config = dict(
    model='image embedding model',
    dataset='photos of plants, animals and fungi (iNaturalist)',
    train_examples=77898,
    image_size=48,
    grayscale=True,
    crop_scale_min=1,
    horizontal_flip=True,
    translate=0.12,
    rotation_deg=10,
    targets=['order'],
    num_classes=67,
    embedding_dim=128,
    arch='resnext',
    norm='batchnorm',
    activation='relu',
    depths=[5, 5, 5],
    kernel_size=3,
    stem='single',
    avg_pool_shortcut=True,
    widths=[256, 448, 784],
    am_softmax_margin=0.1,
    am_softmax_scale=30,
    init='orthogonal',
    residual_init='zero_last',
    optimizer='adamw',
    lr=0.0024,
    beta1=0.9,
    beta2=0.95,
    eps=1e-08,
    grad_clip=1.0,
    l1_shrink=0.03,
    steps=13800,
    batch_size=128,
    epochs=22.7,
    lr_schedule='step',
    warmup_steps=270,
    weight_decay=0.0,
)
Rows from block 3 of a small image embedding model, named by matrix and row number. Rows with one number belong to one channel. Each number is 500 + 25 x the weight over its row's rms, rounded and kept within 0 to 999. All counts start at 0. Numbers have three digits each. After the name is the row's rms in percent of the matrix's.
After each channel's rows are labels from the 100 images, of 14976, where the channel reaches its highest value: "responds to" is what is common among them. Only what is clearly more common there than usual is listed. The data: photos of plants, animals and fungi (iNaturalist).
# convs1: grouped (4 groups) 3x3 conv (model.blocks.3.convs.1.weight, 128x32x3x3, each kernel summed), inputs within the group 0-31
# convs2: expand pointwise conv (model.blocks.3.convs.2.weight, 256x128x1x1, transposed), outputs 0-85

convs1.67 115:485504479418491426500480481494469442493487503497503501474500494499485500478511500500494500491493
convs2.67 087:481499503501517501499490500500527501494479500541496501504466498500507489557500535496499472504500510503499486513504503515499502500502501513480485587499600498497511506500495500478500502446486545500507492500500500502500531502513500500500500486496494516495519496
responds to: order Passeriformes

convs1.94 069:464513469525491472500494470507469470503422505440473472481500501494487500513515500500521500477503
convs2.94 113:500482479489500498486509502486504501500508478500536500510521455490532498569482500303499500500499485507492516500504482500486499500512499486500500511468536515500532500500498500499500500500501500498501500514502501491500501500513500502501500500501491486500496532
responds to: order Passeriformes

convs1.36 090:506481510533455459522526500524493481505495517511501513496476507516502503471460515506467445444469
convs2.36 085:500500500430500458521521500515508482511487508498499484500501500523500527536495596471495500500500514500499500527500460500504500500500501499500509500501500500503500445500501500499496496501507497486506502495508502500501500501495496493498532537500500486500499514
responds to: class Aves; order Passeriformes

convs1.61 192:510504498470500470491477500490499484497460489440493500508499455482486475488481491459489559450489
convs2.61 084:439492499519500500510499500500495400505500493525509518499496500479522500503486500500500495490533500499501489500499500500493496500496500489493501500493501499439501586500520499496499498527501500520500500509500500501500501517492524560556500500499497511568542505
responds to: order Passeriformes

convs1.73 092:509512460483496471500488474499486484487488496513458476414500500486499500485515500500483500469559
convs2.73 097:500499514411501507521492507498500500424500473506471498497479500500509498518500562503497500505498508499479487500501500500499501500505449499500500525499491500485521499500697490478500501492477500501502499496501502510500524487499500502502500500498499518497500524
responds to: class Aves; order Passeriformes

convs1.54 190:512498503501518496502513500498417433497518483503526464511500466503478473519519504518513502504460
convs2.54 142:502500501500500500504500500506478502477499509498499500501499499500500500500501521500486499498500498500500501498500500500501500500500471477514500498500592500500498500500500487499501497500500500498500499500499494397468500500500500500502500504500500500500499500
responds to: order Passeriformes

convs1.81 077:479493488464495467500488549479506506467499496536461444468500458446501500508471500500498500502515
convs2.81 096:501484500424488474499495501505503486498500497529499500493536500490501502503498499493500416500500499509499506534497334500509502500436497499498508500531497500500500435500500462497499473500498493500500500533500515514500521476500512500500518499500497458499500500
responds to: order Passeriformes

convs1.93 078:471495509484506483500477470496473466473460500456444463491500471455483500480476500500519500470470
convs2.93 111:500460488484500472499498501498501509506506501502608511543501458492500499501415497416498500499498454511485501500501500500467498500504500492509500499450554505500500504500500500498498485501482480491512501500500491500489517523542556501489505502502496485500496533
responds to: class Aves; order Passeriformes

convs1.44 121:501492500473487474477497500467507477492492498470486430504490487481437503467470503484481550487487
convs2.44 097:500511545500500500501496497501459493491485513539492499499367501501489500499500499499501483510503500500500500558488462504500499500502500508499499500499499500659503511500489500468506488481500498500492497485498500499504484502500501518500500500518496453500434482
responds to: class Aves; order Passeriformes

convs1.92 069:521536484457489492500495530514500446464557494549453488495500493500493500498515500500503500453500
convs2.92 105:501482462329498499500501471501503480491500498544500493497500500488500500501497497486569500502500500502500476519501497494513482500466389500496381501499498502498500449500500500500485480499493500500500500500500499501501501492479497490501537500487500460519498499
responds to: class Aves; order Passeriformes

convs1.78 121:428532503483472472500505490481495451485513513520483450510500496496467500482443500500484500502496
convs2.78 076:479491497500503441465500509500492483497479491499499499500504529485500498503504494498500500500523498500499475499503504500503505500500502509500500493492498498488502500500505497500499466480485536500500500511486500544497495501512500506512500500497496472509525465
responds to: class Aves; order Passeriformes

convs1.68 063:496509471527471515500516506490490445472477502537521446512500501488491508474455500500524500556531
convs2.68 093:498494503494502499500503479498500488489506496500508508514498490420507374499484524502503500500483500499461487552501432500494499500501487506393500509499500505499500501500499501504502501474577502500480500500502499499504526500500500504511491489518509493501494493
responds to: order Passeriformes

convs1.32 135:497506488496491525499487500526499524510459535514496512507501527523529558524469498494475520437546
convs2.32 132:500500500500500500577501500500505499489528412502548498510500500500494500522376535500500507500499498512500499500501500499500500500500498496439532592499500500515500534500490500499499504455548500500482499500500500500500503472507500501506500501499500497506506501
responds to: order Passeriformes

convs1.87 117:491481502479485477500422479462491480454481454475488494504500515438493500495489500500488497503492
convs2.87 117:500500488500500499490512500500501499500500500493501444480515514499495498500501500492529500506501500503500481501500501500534503500501502502496497471510512500487485500500499499499500476500504629495532435528496500477515498502498500500500499500496488501500500500
responds to: class Aves; order Passeriformes

convs1.80 257:394517501510502483500496496498500499497506503516505423509500486499499500498470500500488500519514
convs2.80 098:433500503503490493509500503519499497499500463504518522500495495500499496501500503514501500512500500501501471500527501500491500500500500500408528516500509500500501564500499480501500500500544503500493500530500502570500518499503500500500500515508529499501501501
responds to: order Passeriformes

convs1.91 210:465522511502500497500498444504500521500508501523478470509500501433499500502440500500439500525507
convs2.91 104:497490482501500500531500504490499499500523487493531497500499500503495500501487496500499500500498500513500496500514458500500500500503500499498525509497500500499501502500500527500500503480602500499500500500500500508500520504500499500501499500500519499503530500
responds to: order Passeriformes

convs1.37 213:499498455496484506499481500500509505500473513466467504427500507479512515430469470488483483482510
convs2.37 166:500477500503500504504500500497501499500508463500533500500500500500500500501467537500500500499500498505500498500500500500500500500501500499498517532500500500500500543500499501500500507488561500501500500500500500508489500500502500500517500500500520499505505500
responds to: order Passeriformes

convs1.65 094:427495490485495498500505475483507481506477490496436426489500495501482500478482500500469500512519
convs2.65 083:503500496503546498500500504492495430436458500500512498499492498500500502500475590499475487497501496546496473507554498500504500500501498506418460511492514501500500518500507495499499496500552498479498500511500500569504501499475498500516497500588500491500500499
responds to: order Passeriformes

convs1.95 049:496486494472481522500507459508446508487503542470490502497500552472504500448455500500474500514465
convs2.95 129:499497498499500498484545500500500500500501500495502442497501554498494497500502494498528500506500500501500482502502500500537501500488502511493494491510501533496500499500499498503512486499500586497581452505499500481518485511501500500500499499500498502500500470
responds to: class Aves

convs1.35 123:497496479481487433484496500486519483487490515473417491483501457470497497511498506459490516493495
convs2.35 096:487500560496482629543498501502473437469514496500498513499490500374463352513500524500507497497500500468497463493537508500486501500518500498450477506440502500498529500500510500504502500498500500500499500504501489500501500490502560502502502500491498522525442500
responds to: order Passeriformes