config = dict(
    crop_scale_min=1,
    translate=0.12,
    targets=['order'],
    embedding_dim=128,
    widths=[256, 448, 784],
    lr_schedule='step',
)
Rows from block 12 of a small image embedding model, named by matrix and row number. Rows with one number belong to one channel. Each number is 128 + 32 x the weight over its row's rms, rounded and kept within 0 to 255. All counts start at 0. Numbers have three digits each.
After each channel's rows are labels from the 100 images, of 14976, where the channel reaches its highest value: "colour at peak" is the nearest of a few named colours to the mean colour under the peak; "responds to" is what is common among them. Only what is clearly more common there than usual is listed. The data: photos of plants, animals and fungi (iNaturalist).
# convs1: grouped (4 groups) 3x3 conv (model.blocks.12.convs.1.weight, 392x98x3x3, each kernel summed), inputs within the group 0-97
# convs2: expand pointwise conv (model.blocks.12.convs.2.weight, 784x392x1x1, transposed), outputs 0-87

convs1.9:191135113135178101128109080153131131143151114102136141075132137175123186124141170123175121165117164115203144138126095127115125118149117128178130098137128138144121128080100132173171137110109190140087150128194119085115076193131128137141204025136125126134136133070096105150168146117146128123153215
convs2.9:129111128127135128128128161131000130128128127092194131155187113128126125129112131119128133131126127125135129128128151137141099127126129200121129109132147116121117128128125135128147163084188167116111065129194120124128124118135128130134136080141125129080147130128130
colour at peak: black
responds to: phylum Chordata; class Aves; order Passeriformes

convs1.74:150182170113194171128127136133148156113123117133083092110116164143144215118129124135096070131137255119123126178175129169114140117155109128126071161082140112196098128107096131209127130111151157125116092128127094137071137126120128130143176116142110113209129113134164140111119110133123128137130121
convs2.74:202106128128129121162128083131109129098128123132139128128126128128128128096178128128138122130128185157222128130127136129187157121128129132132125041122162129135130128127128138119126042128119119124133125126124135116147118055127128124128126223133159063126124026128129
colour at peak: white
responds to: order Pelecaniformes

convs1.29:101129108125107127128116116126114044156134154138113071082145126174149120122113114083135149099242108133112076046105128137142122115123090120134156127145082117039134118139163133129199136059112069199119130128117088119127118191111128138087060133137120166115125152161108143070131121135130128120127129
convs2.29:134128130117142131128128127131129128128128133091083117128140128128125126130159128122127126109128124119133134121073128139125141085123128208128156132098124126128122066127161083126128134124124128130126127128128130131121000142163128128126118131096126128124128117127128
colour at peak: black
responds to: phylum Arthropoda; class Insecta; order Lepidoptera

convs1.186:140132142114107172113130006091116128091138163077132075102128167085140127142097134134126168142138072152177129174196120126149152140140081161129126126128152132128102101185125191056116129148164160110098127075059155133115117090187103088131141097134142133128099134116135106132068077087077122125132118
convs2.186:128091096128124168135128129127128128128128129108128129131128115128000128129128110079128129128096236117130129150130127128123122089135078119126128129130127123127128128129128129129154128144118084128128104129146129123128139128017128067128088119136128163120139134026127
colour at peak: white
responds to: class Aves; phylum Chordata; order Passeriformes

convs1.131:120143175127152139142190072111032128127178127123189137152128213055136135156081153140125125124155123117128142143149139121153198166154137118144117137128105127124131150194132160137191134150107112124159070116108132150200119107221104130135148041134105147128098118161144119120107148112126118158144160
convs2.131:137123123129138171128128131129126130122128131127128121128175128128128121106159129113138127192133130126130128130128128135140083128129000124123134128124127105127182117125128128128157126129157128128125116121178104128128128126128128130133079128163128179083141255072128
colour at peak: black
responds to: phylum Chordata; class Aves; order Passeriformes

convs1.296:128074092124128087122112128125128111118130131127105114090046127073041127125092112128126111126124129125107081110075071130092089144027116129152103124101112119126122129103103080045110106128120130116062130126085142125042122099128117123127132126104078127128113088120114042104129104129083070125082128
convs2.296:128128128129128131128128128128128094130128117128128128128127174128128128128130128128128128128128128182128128128129128128128131125128128128126128128124131092128128129032137185128136128128137128107130128128127196128128128124128128128128128128128128158128128056138040
colour at peak: white
responds to: class Aves; order Anseriformes; family: Anatidae; order: Charadriiformes

convs1.368:094134121113140120124090131097129079108177158110122134096128084128125147086129014061144128116143125000127131130124100132113128090129097114052129120128039149096119143077129114129147089128133093133131131088090127100124128127101105140100143119124119077111129121084134114128081078092130109131139126
convs2.368:128149124194128127128128128128040255128128150126128124127174138128128086128123130129134128099110139125120128129037124127133144128128150133118127127131130130189065125129127128126142128145148128128117157128144128181077159094123128155128124128127126086131128126125124
colour at peak: black
responds to: phylum Tracheophyta; kingdom Plantae

convs1.45:137124133034151156128131130077133131103104121096116080118104132135072123127087125138138110138078109089105075147147129121115157126133082123123087131054158117191124146141125103114114028161106122125019112128138087109098121101113128073147149106144100093130130055133208096162130101129106128085131130
convs2.45:239128129100129133128128127128128121130128128087128128128128125128124131098122116128144132125138145152120118128128128128131131127120132128225195000131128133151130133131128129129128034132128120128112134118122176180195125105135128128140128161177129128170145134094117
colour at peak: white
responds to: order Lepidoptera

convs1.363:162123103143081100087119130118120126214141124102137165123127212126141125255127118158138120179135140113124123129117125123120121108128135157101127192127126125126136124115126126129096121128136142109104123094173119159118119145245123102140122114125111149124127121059130098103145119167121200113131139
convs2.363:128128043127115172172128128142114130057128021136129056113182128128127131128132136133129128162124117123128128140112255099145125113173129128086076128128154092122158128123128111122109127100117161126128094138123123107137138124128128125133125138212016123124138128126102
colour at peak: black
responds to: phylum Arthropoda; class Insecta; order Coleoptera; family: Coccinellidae

convs1.355:123068132130117128115097117000100132128198121129119161108118101121118132134129057094143125121132057111124128130074138132106127116127129087093127127128098107073125106092127113127128136128128080050126104125103080127115125128119030111099116020087135095091129117120124112127126098112105066114117116
convs2.355:129127120117128127129128140108128000081128131122107127049128112128128133112128117128167128126143132117125132128128147128207125129120135118127128128129130130200064128129128128112131128125129128129128168128129132128104237114111128174132129133035110089128128081129107
colour at peak: black
responds to: kingdom Plantae; order Pinales; class Pinopsida; family: Pinaceae

convs1.101:117123122114104114124199127064118128097194122121150104089128135120128112125106215198186115124120111120113118122137115134109140170127113118168105110128089128115112085130131126121012113145124120121071126121121122126129138110179026119126128084122140112128110101073224108123083116116130090192124111
convs2.101:127050123131128141128128129129127124128128128128101127136139125128128130124113127000168128128153129123133130128134145128110070121128000126128134128126128090128228128128126128127255127129139133129128128121172088128131106162133128131129093138139130128104128238131128
colour at peak: black
responds to: order Passeriformes

convs1.2:139175146092132131128143116018128135056084092135114119109065127146151046122119127129076093171126028129188118139132064150098144111130121128130108110055134129153132149127128125052090140132116122146124118128117102114111094157107128122144140078127128101177129111115153037128111103145103128158128121
convs2.2:139140112128091131088128125133106128132128129114128137128126130128128127128128088088129125129127153142116132128145165128139122134115128156255128092128171129147128151111128138255127032127118128078142103127108129157127139073186128128131137139143130108150133125114126
colour at peak: white
responds to: order Lepidoptera

convs1.318:065132136165102071059029110184172106145126135130119136125121133126115153168126129167085126153127133116092118138110119136036086136117167250170093192100139139140135133131124132124109119128122137184137168144141158161093114103135153118149159158109106149157124090053132134102116088150097134133123144
convs2.318:123129127128128255134128128128128128128128128129114126108139144128129059129129128133157127129135103128140172142128147128128125127129118139112133129128128124075132106127128042123115155056121240129128126130128121082133126128126128127128103130127100163130128133121120
colour at peak: black
responds to: phylum Arthropoda; class Insecta; order Coleoptera; family: Coccinellidae

convs1.49:146104110119165107128137076089129138089122123080105143111124124125162171125133109134184108176117132126185130133100107139107125109144118117146118058126134126098128130065037109171137158117137136096121139128157124092128140149124128126161180035068129118173127132066000132145150127102147128140136132
convs2.49:133121147124137130116128129126128129127128116116127070130255119128142080127138121114128129152128137152130136128167127129128097163135106121109128128132128118128140118128121131140132125133180123102127125128156127125133128112132128128177135130126127128148128152184128
colour at peak: black
responds to: order Passeriformes

convs1.103:218135184123133174129123061119125128110138192097126114124128175096157121144150127130115150186159110218232140192184148127146129131146116203129129129128149134159120121209128198106126131129173185173121151113120191167121129136154122143136145112146127147128124129118121109152111116126111125125166146
convs2.103:128128116128128128129128128132128128132128128127128135128129126128000131128128118122127130128066206122132122151139130128127128090146128101128128129128127128128129129128124129128128128128115115129123106129135128126127133120000128105128089115129128128116166130072127
colour at peak: white
responds to: class Aves; phylum Chordata; order Passeriformes

convs1.389:124080131121118126120109117025098132128207123117108190110127092122122136135128091092154127120124037118127127131077128127113128127128129097099128125128114118067123096101128107128129131128127078037127064111107103124114125128110047114059122037096129104091128119119126111127125088100104043120114127
convs2.389:168123117082127126130128126103128017057128138125077093098126117128128130101128128128140128123133132123121143129125128126160127133107145117126127105134131133200079128129114128124134128127128128128128175127169131128030234104091128139130129128074128097128129109128113
colour at peak: black
responds to: kingdom Plantae; order Pinales; class Pinopsida; family: Pinaceae

convs1.141:192109141141205134135099074115115127140090217096105157124128136104125114118137113108090157195129167175226135197162165111130127121128122157109128117128123127124100117138128171118119128122194201176107131093099194133143121155124114235145147095143124134128151118118092133133102125128117127103139179
convs2.141:128128122128129128128128144143128128128128129125128134130129117128000128128128122119128129116099176132134126147145126125128132104130128123128128129128127126128128129128109123128131128128122123128128110129134113127127128120000128123128099120123127123115136128072128
colour at peak: white
responds to: class Aves; phylum Chordata; order Passeriformes

convs1.94:055131122126128136128155068106131146024131088113137126057126136126103144123129105103139100182116128146163127133127119129121129131163118128153127036098139120114123136112072126135139139124101094071003118128144131097128120153095128127139138041091116108146146128042061117128141127135125128119148168
convs2.94:102087127121131145126128128123129094128128137123157124133193117128124132128128123089128139076130189132128217155128122127129087128121120128081128184164053128129127108172124129118130126131128128133128129128164222128255116083107128125128128140128128255131128131140160
colour at peak: black
responds to: class Aves; phylum Chordata; order Passeriformes

convs1.96:198125128136135095128110055102122092132117114124107142184126087138116115098128187086133116091102088150112151116194137163136118124128126123132135145114067150085110091074037083100135120122092183123128166128140196106126132136125128152095189108131126122143089136069255129129127143131121128115101124
convs2.96:122129164153135116143128214132127117128127121130127128155097128128129128126034129128128128128128123119124114108128128174142148166128128158143123116129126128109131128048127128227128120127143139102128134145130128128038129011128128175128082028130057128117129128100126
colour at peak: black
responds to: class Aves; phylum Chordata; order Passeriformes

convs1.321:121073124122126133116124127029115133127182124116106164120126111117111136134123091083171114114130048120130120122076120131129123121121128103102121127122104117071118089099122085122137129128128069024123066120096095125116117119118050120037121024084135115109122126114123096119115099113105061120120139
convs2.321:129127121111126126131128153133128045072128129128080128061133127128128128102128128128130128122155134110128175128128128126198118127116132125125128076130129139166092128130125128114132128121154134137128182127180128148121173103125128150138132128032109128128155101129106
colour at peak: black
responds to: kingdom Plantae; order Pinales; class Pinopsida; family: Pinaceae

convs1.71:149123132085141173128138130116136112087118110114130124120088133135121138124083105109105069121073125087147115133143094181089173154137039124152082125065127118160109125136132104129125079169112129132000117128133125125081107139103128104133133074132081078128132075117181025171124092129107128149137139
convs2.71:255130128079128128128128133128127122128128127093087125164162128128127137087128126128129128125139131157124131102128128127128128128124131128237142040128135117141124133128103132135128076159128127128130126125121130208152126084128128128138126128220127125231134128098126
colour at peak: white
responds to: phylum Tracheophyta; kingdom Plantae

convs1.47:124130126172125075128114083135134128129093128145160017106141126109136107098154129132044123087109107110090134129129126137115108079130171141099134134140123103082068141053067166108138138095109143071131150128088114128131152085131128149099127116123144139132144135129014148014133141129103128104124118
convs2.47:128132134128121127126128127123125128128149022030128129121128128128122125056131128120133118128127128125119130069129127131118178129117130126134224128129128152127127124128155100182144207132128128128136128129142148137131108128128128128131131150138132129128123111126147
colour at peak: black
responds to: phylum Arthropoda; class Insecta; order Lepidoptera; family: Crambidae

convs1.187:196134152128156148125113085122131128109134221103117120121129176074135115141120120124106162187142107177243136227178133126149127132132121178117133128128142127113119122166122214112125130124185220170122133115110216161131117123153121122138150087143125141128128126122112115154112124128124126116160152
convs2.187:130122111128128128128128128129128124131128129127128136127129125128000128128128119121128135128059196126132125148133127124127129094133128109128128128128126124128128129128121129128128128131123116128121092129131124126126133121000128102128089121128128124104157128046128
colour at peak: white
responds to: class Aves; phylum Chordata; order Passeriformes

convs1.51:105083117078098125128132135134127132129010126107119113142139089144105134197103103139136134139135143145138024127124150095150087056130167128137131116142138100128143135130137130143072062118133099138139083128156157115132151144188128063151120124135170140057128088125141164111173053057132128098113104
convs2.51:128104120128126126129128065223125125129182086129129158115129163128142121128037130145144083143109131128128122132108125089152128132255106129124082169131128130131123116127132128169128128128128125129129117127255127106186128177128128128125120129130128133018214072130101
colour at peak: white
responds to: order Lepidoptera

convs1.358:131086130126126125110116137043096129130173123107117147116126113120104135133118128124195117112132094112126117133087139134125122105121134076076119124124119123086118117110118114121144129128123043002130005118121046128112118121119082128067092031105131116108123125110121122120128098117111086123117164
convs2.358:128129121119128128130128125119128076084128128144122101113129075128128129122128095130132147123136118125147142132128145122187122131116131121126120116130129129205098140128128128126129105124215129133142135127128135133129140090121128150137129125104124130128128105131108
colour at peak: black
responds to: phylum Tracheophyta; kingdom Plantae; class Pinopsida; order Pinales

convs1.360:116122152224115130122116115113156115125137118163144158125063160072139141172128123160132121167220142100147133158137139213114138132129112165128132250131133131177227113059128138129125134128126205136073147113127124163147128139166144117132129143120131130127137119129116128133117133134112203125127148
convs2.360:128123130127131145128128146168114128141128119132061128058128126128128103125149128128144127136172093122139199152128137123129127104128128182125000128127128126094128121128126133126129176128130128108129127130132128128130128126127128125129093175124122123018128132123110
colour at peak: black
responds to: phylum Arthropoda; class Insecta; order Coleoptera; family: Coccinellidae

convs1.52:127133131103140089128172089121130140128084125140143017125135132121120120091125128146077108122168091141082127141133054091089056123128170134089136143137143047134125131027109170104131131112106136088176095128104128131139136095123128124068130133112114137136128107133044105059129048133098128111127115
convs2.52:127128128130128128126128128174125206122128063036128136117128128128134091083139132117143105128128130128119133010129127007118186132127130128131157116128128147116113126126134129229136128143129128128136128129128134138129128131194128117142129177128129129128127106126128
colour at peak: black
responds to: phylum Arthropoda; class Insecta; order Lepidoptera

convs1.312:129113140122121135126119130024105128129171127116108158124127103131126134130129076081137128085137075123132128137125146133130129104129128069083128129129120127066120120112129129128134134128122043015131058119116059125127129128107059119039103009106135118097130129125134125128130118116127068121126134
convs2.312:128123127128124126130128166084128068097128135120108122084128075128128142128127109128131154115125133125120141129132126127174128128112138127127126122135132131212089128128131128128136116128175128127128176128234132129128129115106128155129129126097108107129130122121120
colour at peak: black
responds to: kingdom Plantae; order Pinales; class Pinopsida; family: Pinaceae

convs1.31:138117101143132135128085122115126016135128137120130135144125116135147116124130114089129135100140102104061154095118115163123152113133108128154134136127043136145081071172141113110140129131118142141121155128130164122138132141148128145121134111119100119071140130118255111126129139122128128159114132
convs2.31:128134130128115123137128211133120102128128128137128127130131128128129129126086155128138128127161128127124127095144159132127129146131128213129128128128170129081130126119126128181116128126128176129118128156250134139130128007128128235128127072139010129110129128131122
colour at peak: black
responds to: order Lepidoptera

convs1.16:145128131135178115128218080128135169098139120111128117070123129133112171129138206125139117194104161143144132226153126118129116113173130128140129064130132103127129137086088128160143137091111144113059107128127118113132126153106128139137189072074129129137132145045032122125125126124131128125130213
convs2.16:128083128102130133170128133133129128128128132112128119147255104128123122129128102063128147107130162134130128141129127131138085128130094126122128128133128132133128128128128132129145128106143128128128076123169131126168128130126128125176128166130129245128129128137162
colour at peak: black
responds to: class Aves; phylum Chordata; order Passeriformes

convs1.177:110153136152133128135177076094087128142187130127178117145128214114134145126078175159153131131142129123099135131198141128098147175144127115156104111128058114130101110176141095127121143144127132128111106050111132173145112082255120131126131045134144124128090119146178135141080129108130084153163142
convs2.177:129106123127147174136128129128126131129128151127128123138187127128128130127128128070128128158134132125132128128141131133121025128137000118124136140126146130127163126127128128140246129128128131127123128122238041128130128126129128129134105128200131127127127255124128
colour at peak: black
responds to: class Aves; order Passeriformes

convs1.375:071153144095134132100138159125126141151184154089135214133160168158136145167024178124038130130161148146147101142144153145142151150125151121142121204103132127128109146131115134110145154128124123110165110171142122151146113135176130131135148059115138143144000140116144136106132133153135156121141164
convs2.375:128118139098127126128128193128044102124128128131124125128129128128129104128128131134130126127125122128131128138114197129141128104127122255127127054128150127129202112119128092128124128114123137130118111159138126104130128128127128150129089155128079128128129126119128
colour at peak: black
responds to: phylum Arthropoda; class Insecta; order Coleoptera; family: Coccinellidae

convs1.13:138103132074147156128134133065131125111118128112117104120087126124080096125095126122130119132050078111151073139150115104109136119129071128121091127083143089172123123145134112104123037143132123131000119128131122107114121129119128047133145100139095091123129063130185057136126093110115128085129131
convs2.13:255136128111128130129128128128127126138168127093128128146128123128127136095126125129130128128138138143124126115128128127128128128124131127255208059131135124168148129129127129130127075128128122121109129125126150209159126124128128128143093129173128127162178135083122
colour at peak: white
responds to: phylum Tracheophyta; kingdom Plantae

convs1.57:134092104098137161128122128143134110117121142105136130121099108123132135096070127084108119142114142118168096136137105149050157120146019124154118106117085171182120122150146131136100013151135130135105128128120126098124126142128127006128134110147030091118140083126126072144117120059128128133142149
convs2.57:247159061108128128107128131109124127129183135076128118211129128128129132128128128128128128125136125128157165083140137125128127132126124128190128097128180110178222129077128129133125129128123127125129121128128130190135127133132128126151128128255125123151130127123128
colour at peak: white
responds to: phylum Arthropoda; class Insecta; order Lepidoptera

convs1.135:129103145142134133124122083164144128212132155117107102145128097149125137176132123105121201180090204140136094165107193124109110124136120164116128128128120120250147146112133132142150110111225213163135135119119169087104145135088146206151091133156143093128136113150097164122127151137097135120112141
convs2.135:126129152124128100128128070128116128088128128129123089145164126128129128122193061072118133136114127070129128128121169128130139121143129133132163127052126128128000119146142141101129128116134111128129128118122120132172130140129128088129128129125127182145116128133131
colour at peak: white
responds to: class Aves; phylum Chordata; order Passeriformes

convs1.386:136144110136065126039117152102125123158130130127168144104149183115135131214118132167022129144135196112129123125124153129129122121127152168133126208121140133139115116140122123127099169128118131117142104128156087171130118132255148125138107123133113142133119139066144099119135127159126212123149166
convs2.386:118128089122101128128128166129128112065204128138129128105146128128128074127133130129127127132126094101128127173046231090141093123255128144125116124130128126129127102123128092123106156088053180128130092130136125126139158128128128123168130131171033160127190128124118
colour at peak: black
responds to: phylum Arthropoda; class Insecta; order Coleoptera; family: Coccinellidae

convs1.0:137149137078175167128134119059134125101126111121130109126108145149222139125127118128127089135074105115140123161157121182121197149134092128126071147014160110210114111131113113120123127176114143102049101128142122126102127115120128133136154112148108117140130085136173116173139085132100128236131131
convs2.0:204122131128127138130128128133125127130128132110127129138153128128124136082112126128133140123127136166119127128129128128128129123124131129180179000128128131170138144130114130131128000146128119094103107113120131130131125095126097125129151145203128128148129140128123
colour at peak: white
responds to: order Lepidoptera; family: Pieridae

convs1.308:127089130125127127119116132000106107128175122124119164122125109124121131130127075080167123110126086093130126131093140128124123099126128078053126130127105121087124114086126117127138124128129039037127042099108047126126122126124104123083109042084130118113128128115127120124126109114107097117120156
convs2.308:131126124106127127129128134111128067097128131128111127102158113128128136111128128129131131128125129123127148129128142122155125132118138119127128120135130130219091134128128128115128122126192136130128148128176134128128160107128128162131128127080117128128129105128096
colour at peak: black
responds to: kingdom Plantae; order Pinales; class Pinopsida; family: Pinaceae

convs1.168:172125136080103165049111088069093106121101154031099128102128116158144074097173108119123133143131137138144111140167127124147138107128094137120129126128157141118111088150132126041085096137123133146119139102091132066127155193129095150131125166157059105128195121075106131054087095160123131101072123
convs2.168:142128128128215118136128141128128128134128104128127095135125127128129128130138131131178125129128129173192121124155131134180170128132128128059157109128128128089128128128122128128131131177128129127128118119129143110130062115150128054161124127129133152128128140107122
colour at peak: white
responds to: class Aves; phylum Chordata; order Accipitriformes; family: Accipitridae

convs1.30:140124129131150121126125107144140132130120129103148013129120133099127138098131122123089128140101123118143119134133032125101127105141111129121148136131137101089112108000003153138118133117123155046116131128090132119151124085108128130128142111134102112136137132127062083075122101119119128078139149
convs2.30:099126128128130128124128128129128129128128128128109082137127113128122096066156128124149128133187149131128137132128129128129159136128128127142129119129125192032131126078145127255146126158123118130127135130111170129227126129128128107129129134076117137152127131165135
colour at peak: black
responds to: class Insecta; phylum Arthropoda; order Lepidoptera

convs1.62:150141143101165145128131126033153151131116105123085086122108150117094170128114149137140104142081108131143104161191164090141132129148111128122083166033158077255134154137111130154121061101143142107114114128125115114130132118128128074170204135125113109135129100149203170111124118125109128083143140
convs2.62:132062127127130123182128105128129117128128095097082152130126128128128127106129121121143122130141206151163128128128128127150123127126085130125148000127156135223130124128128111128128100127129099124130128126128132187150128128158128127133140215133128096148128037127129
colour at peak: white
responds to: order Pelecaniformes; family: Ardeidae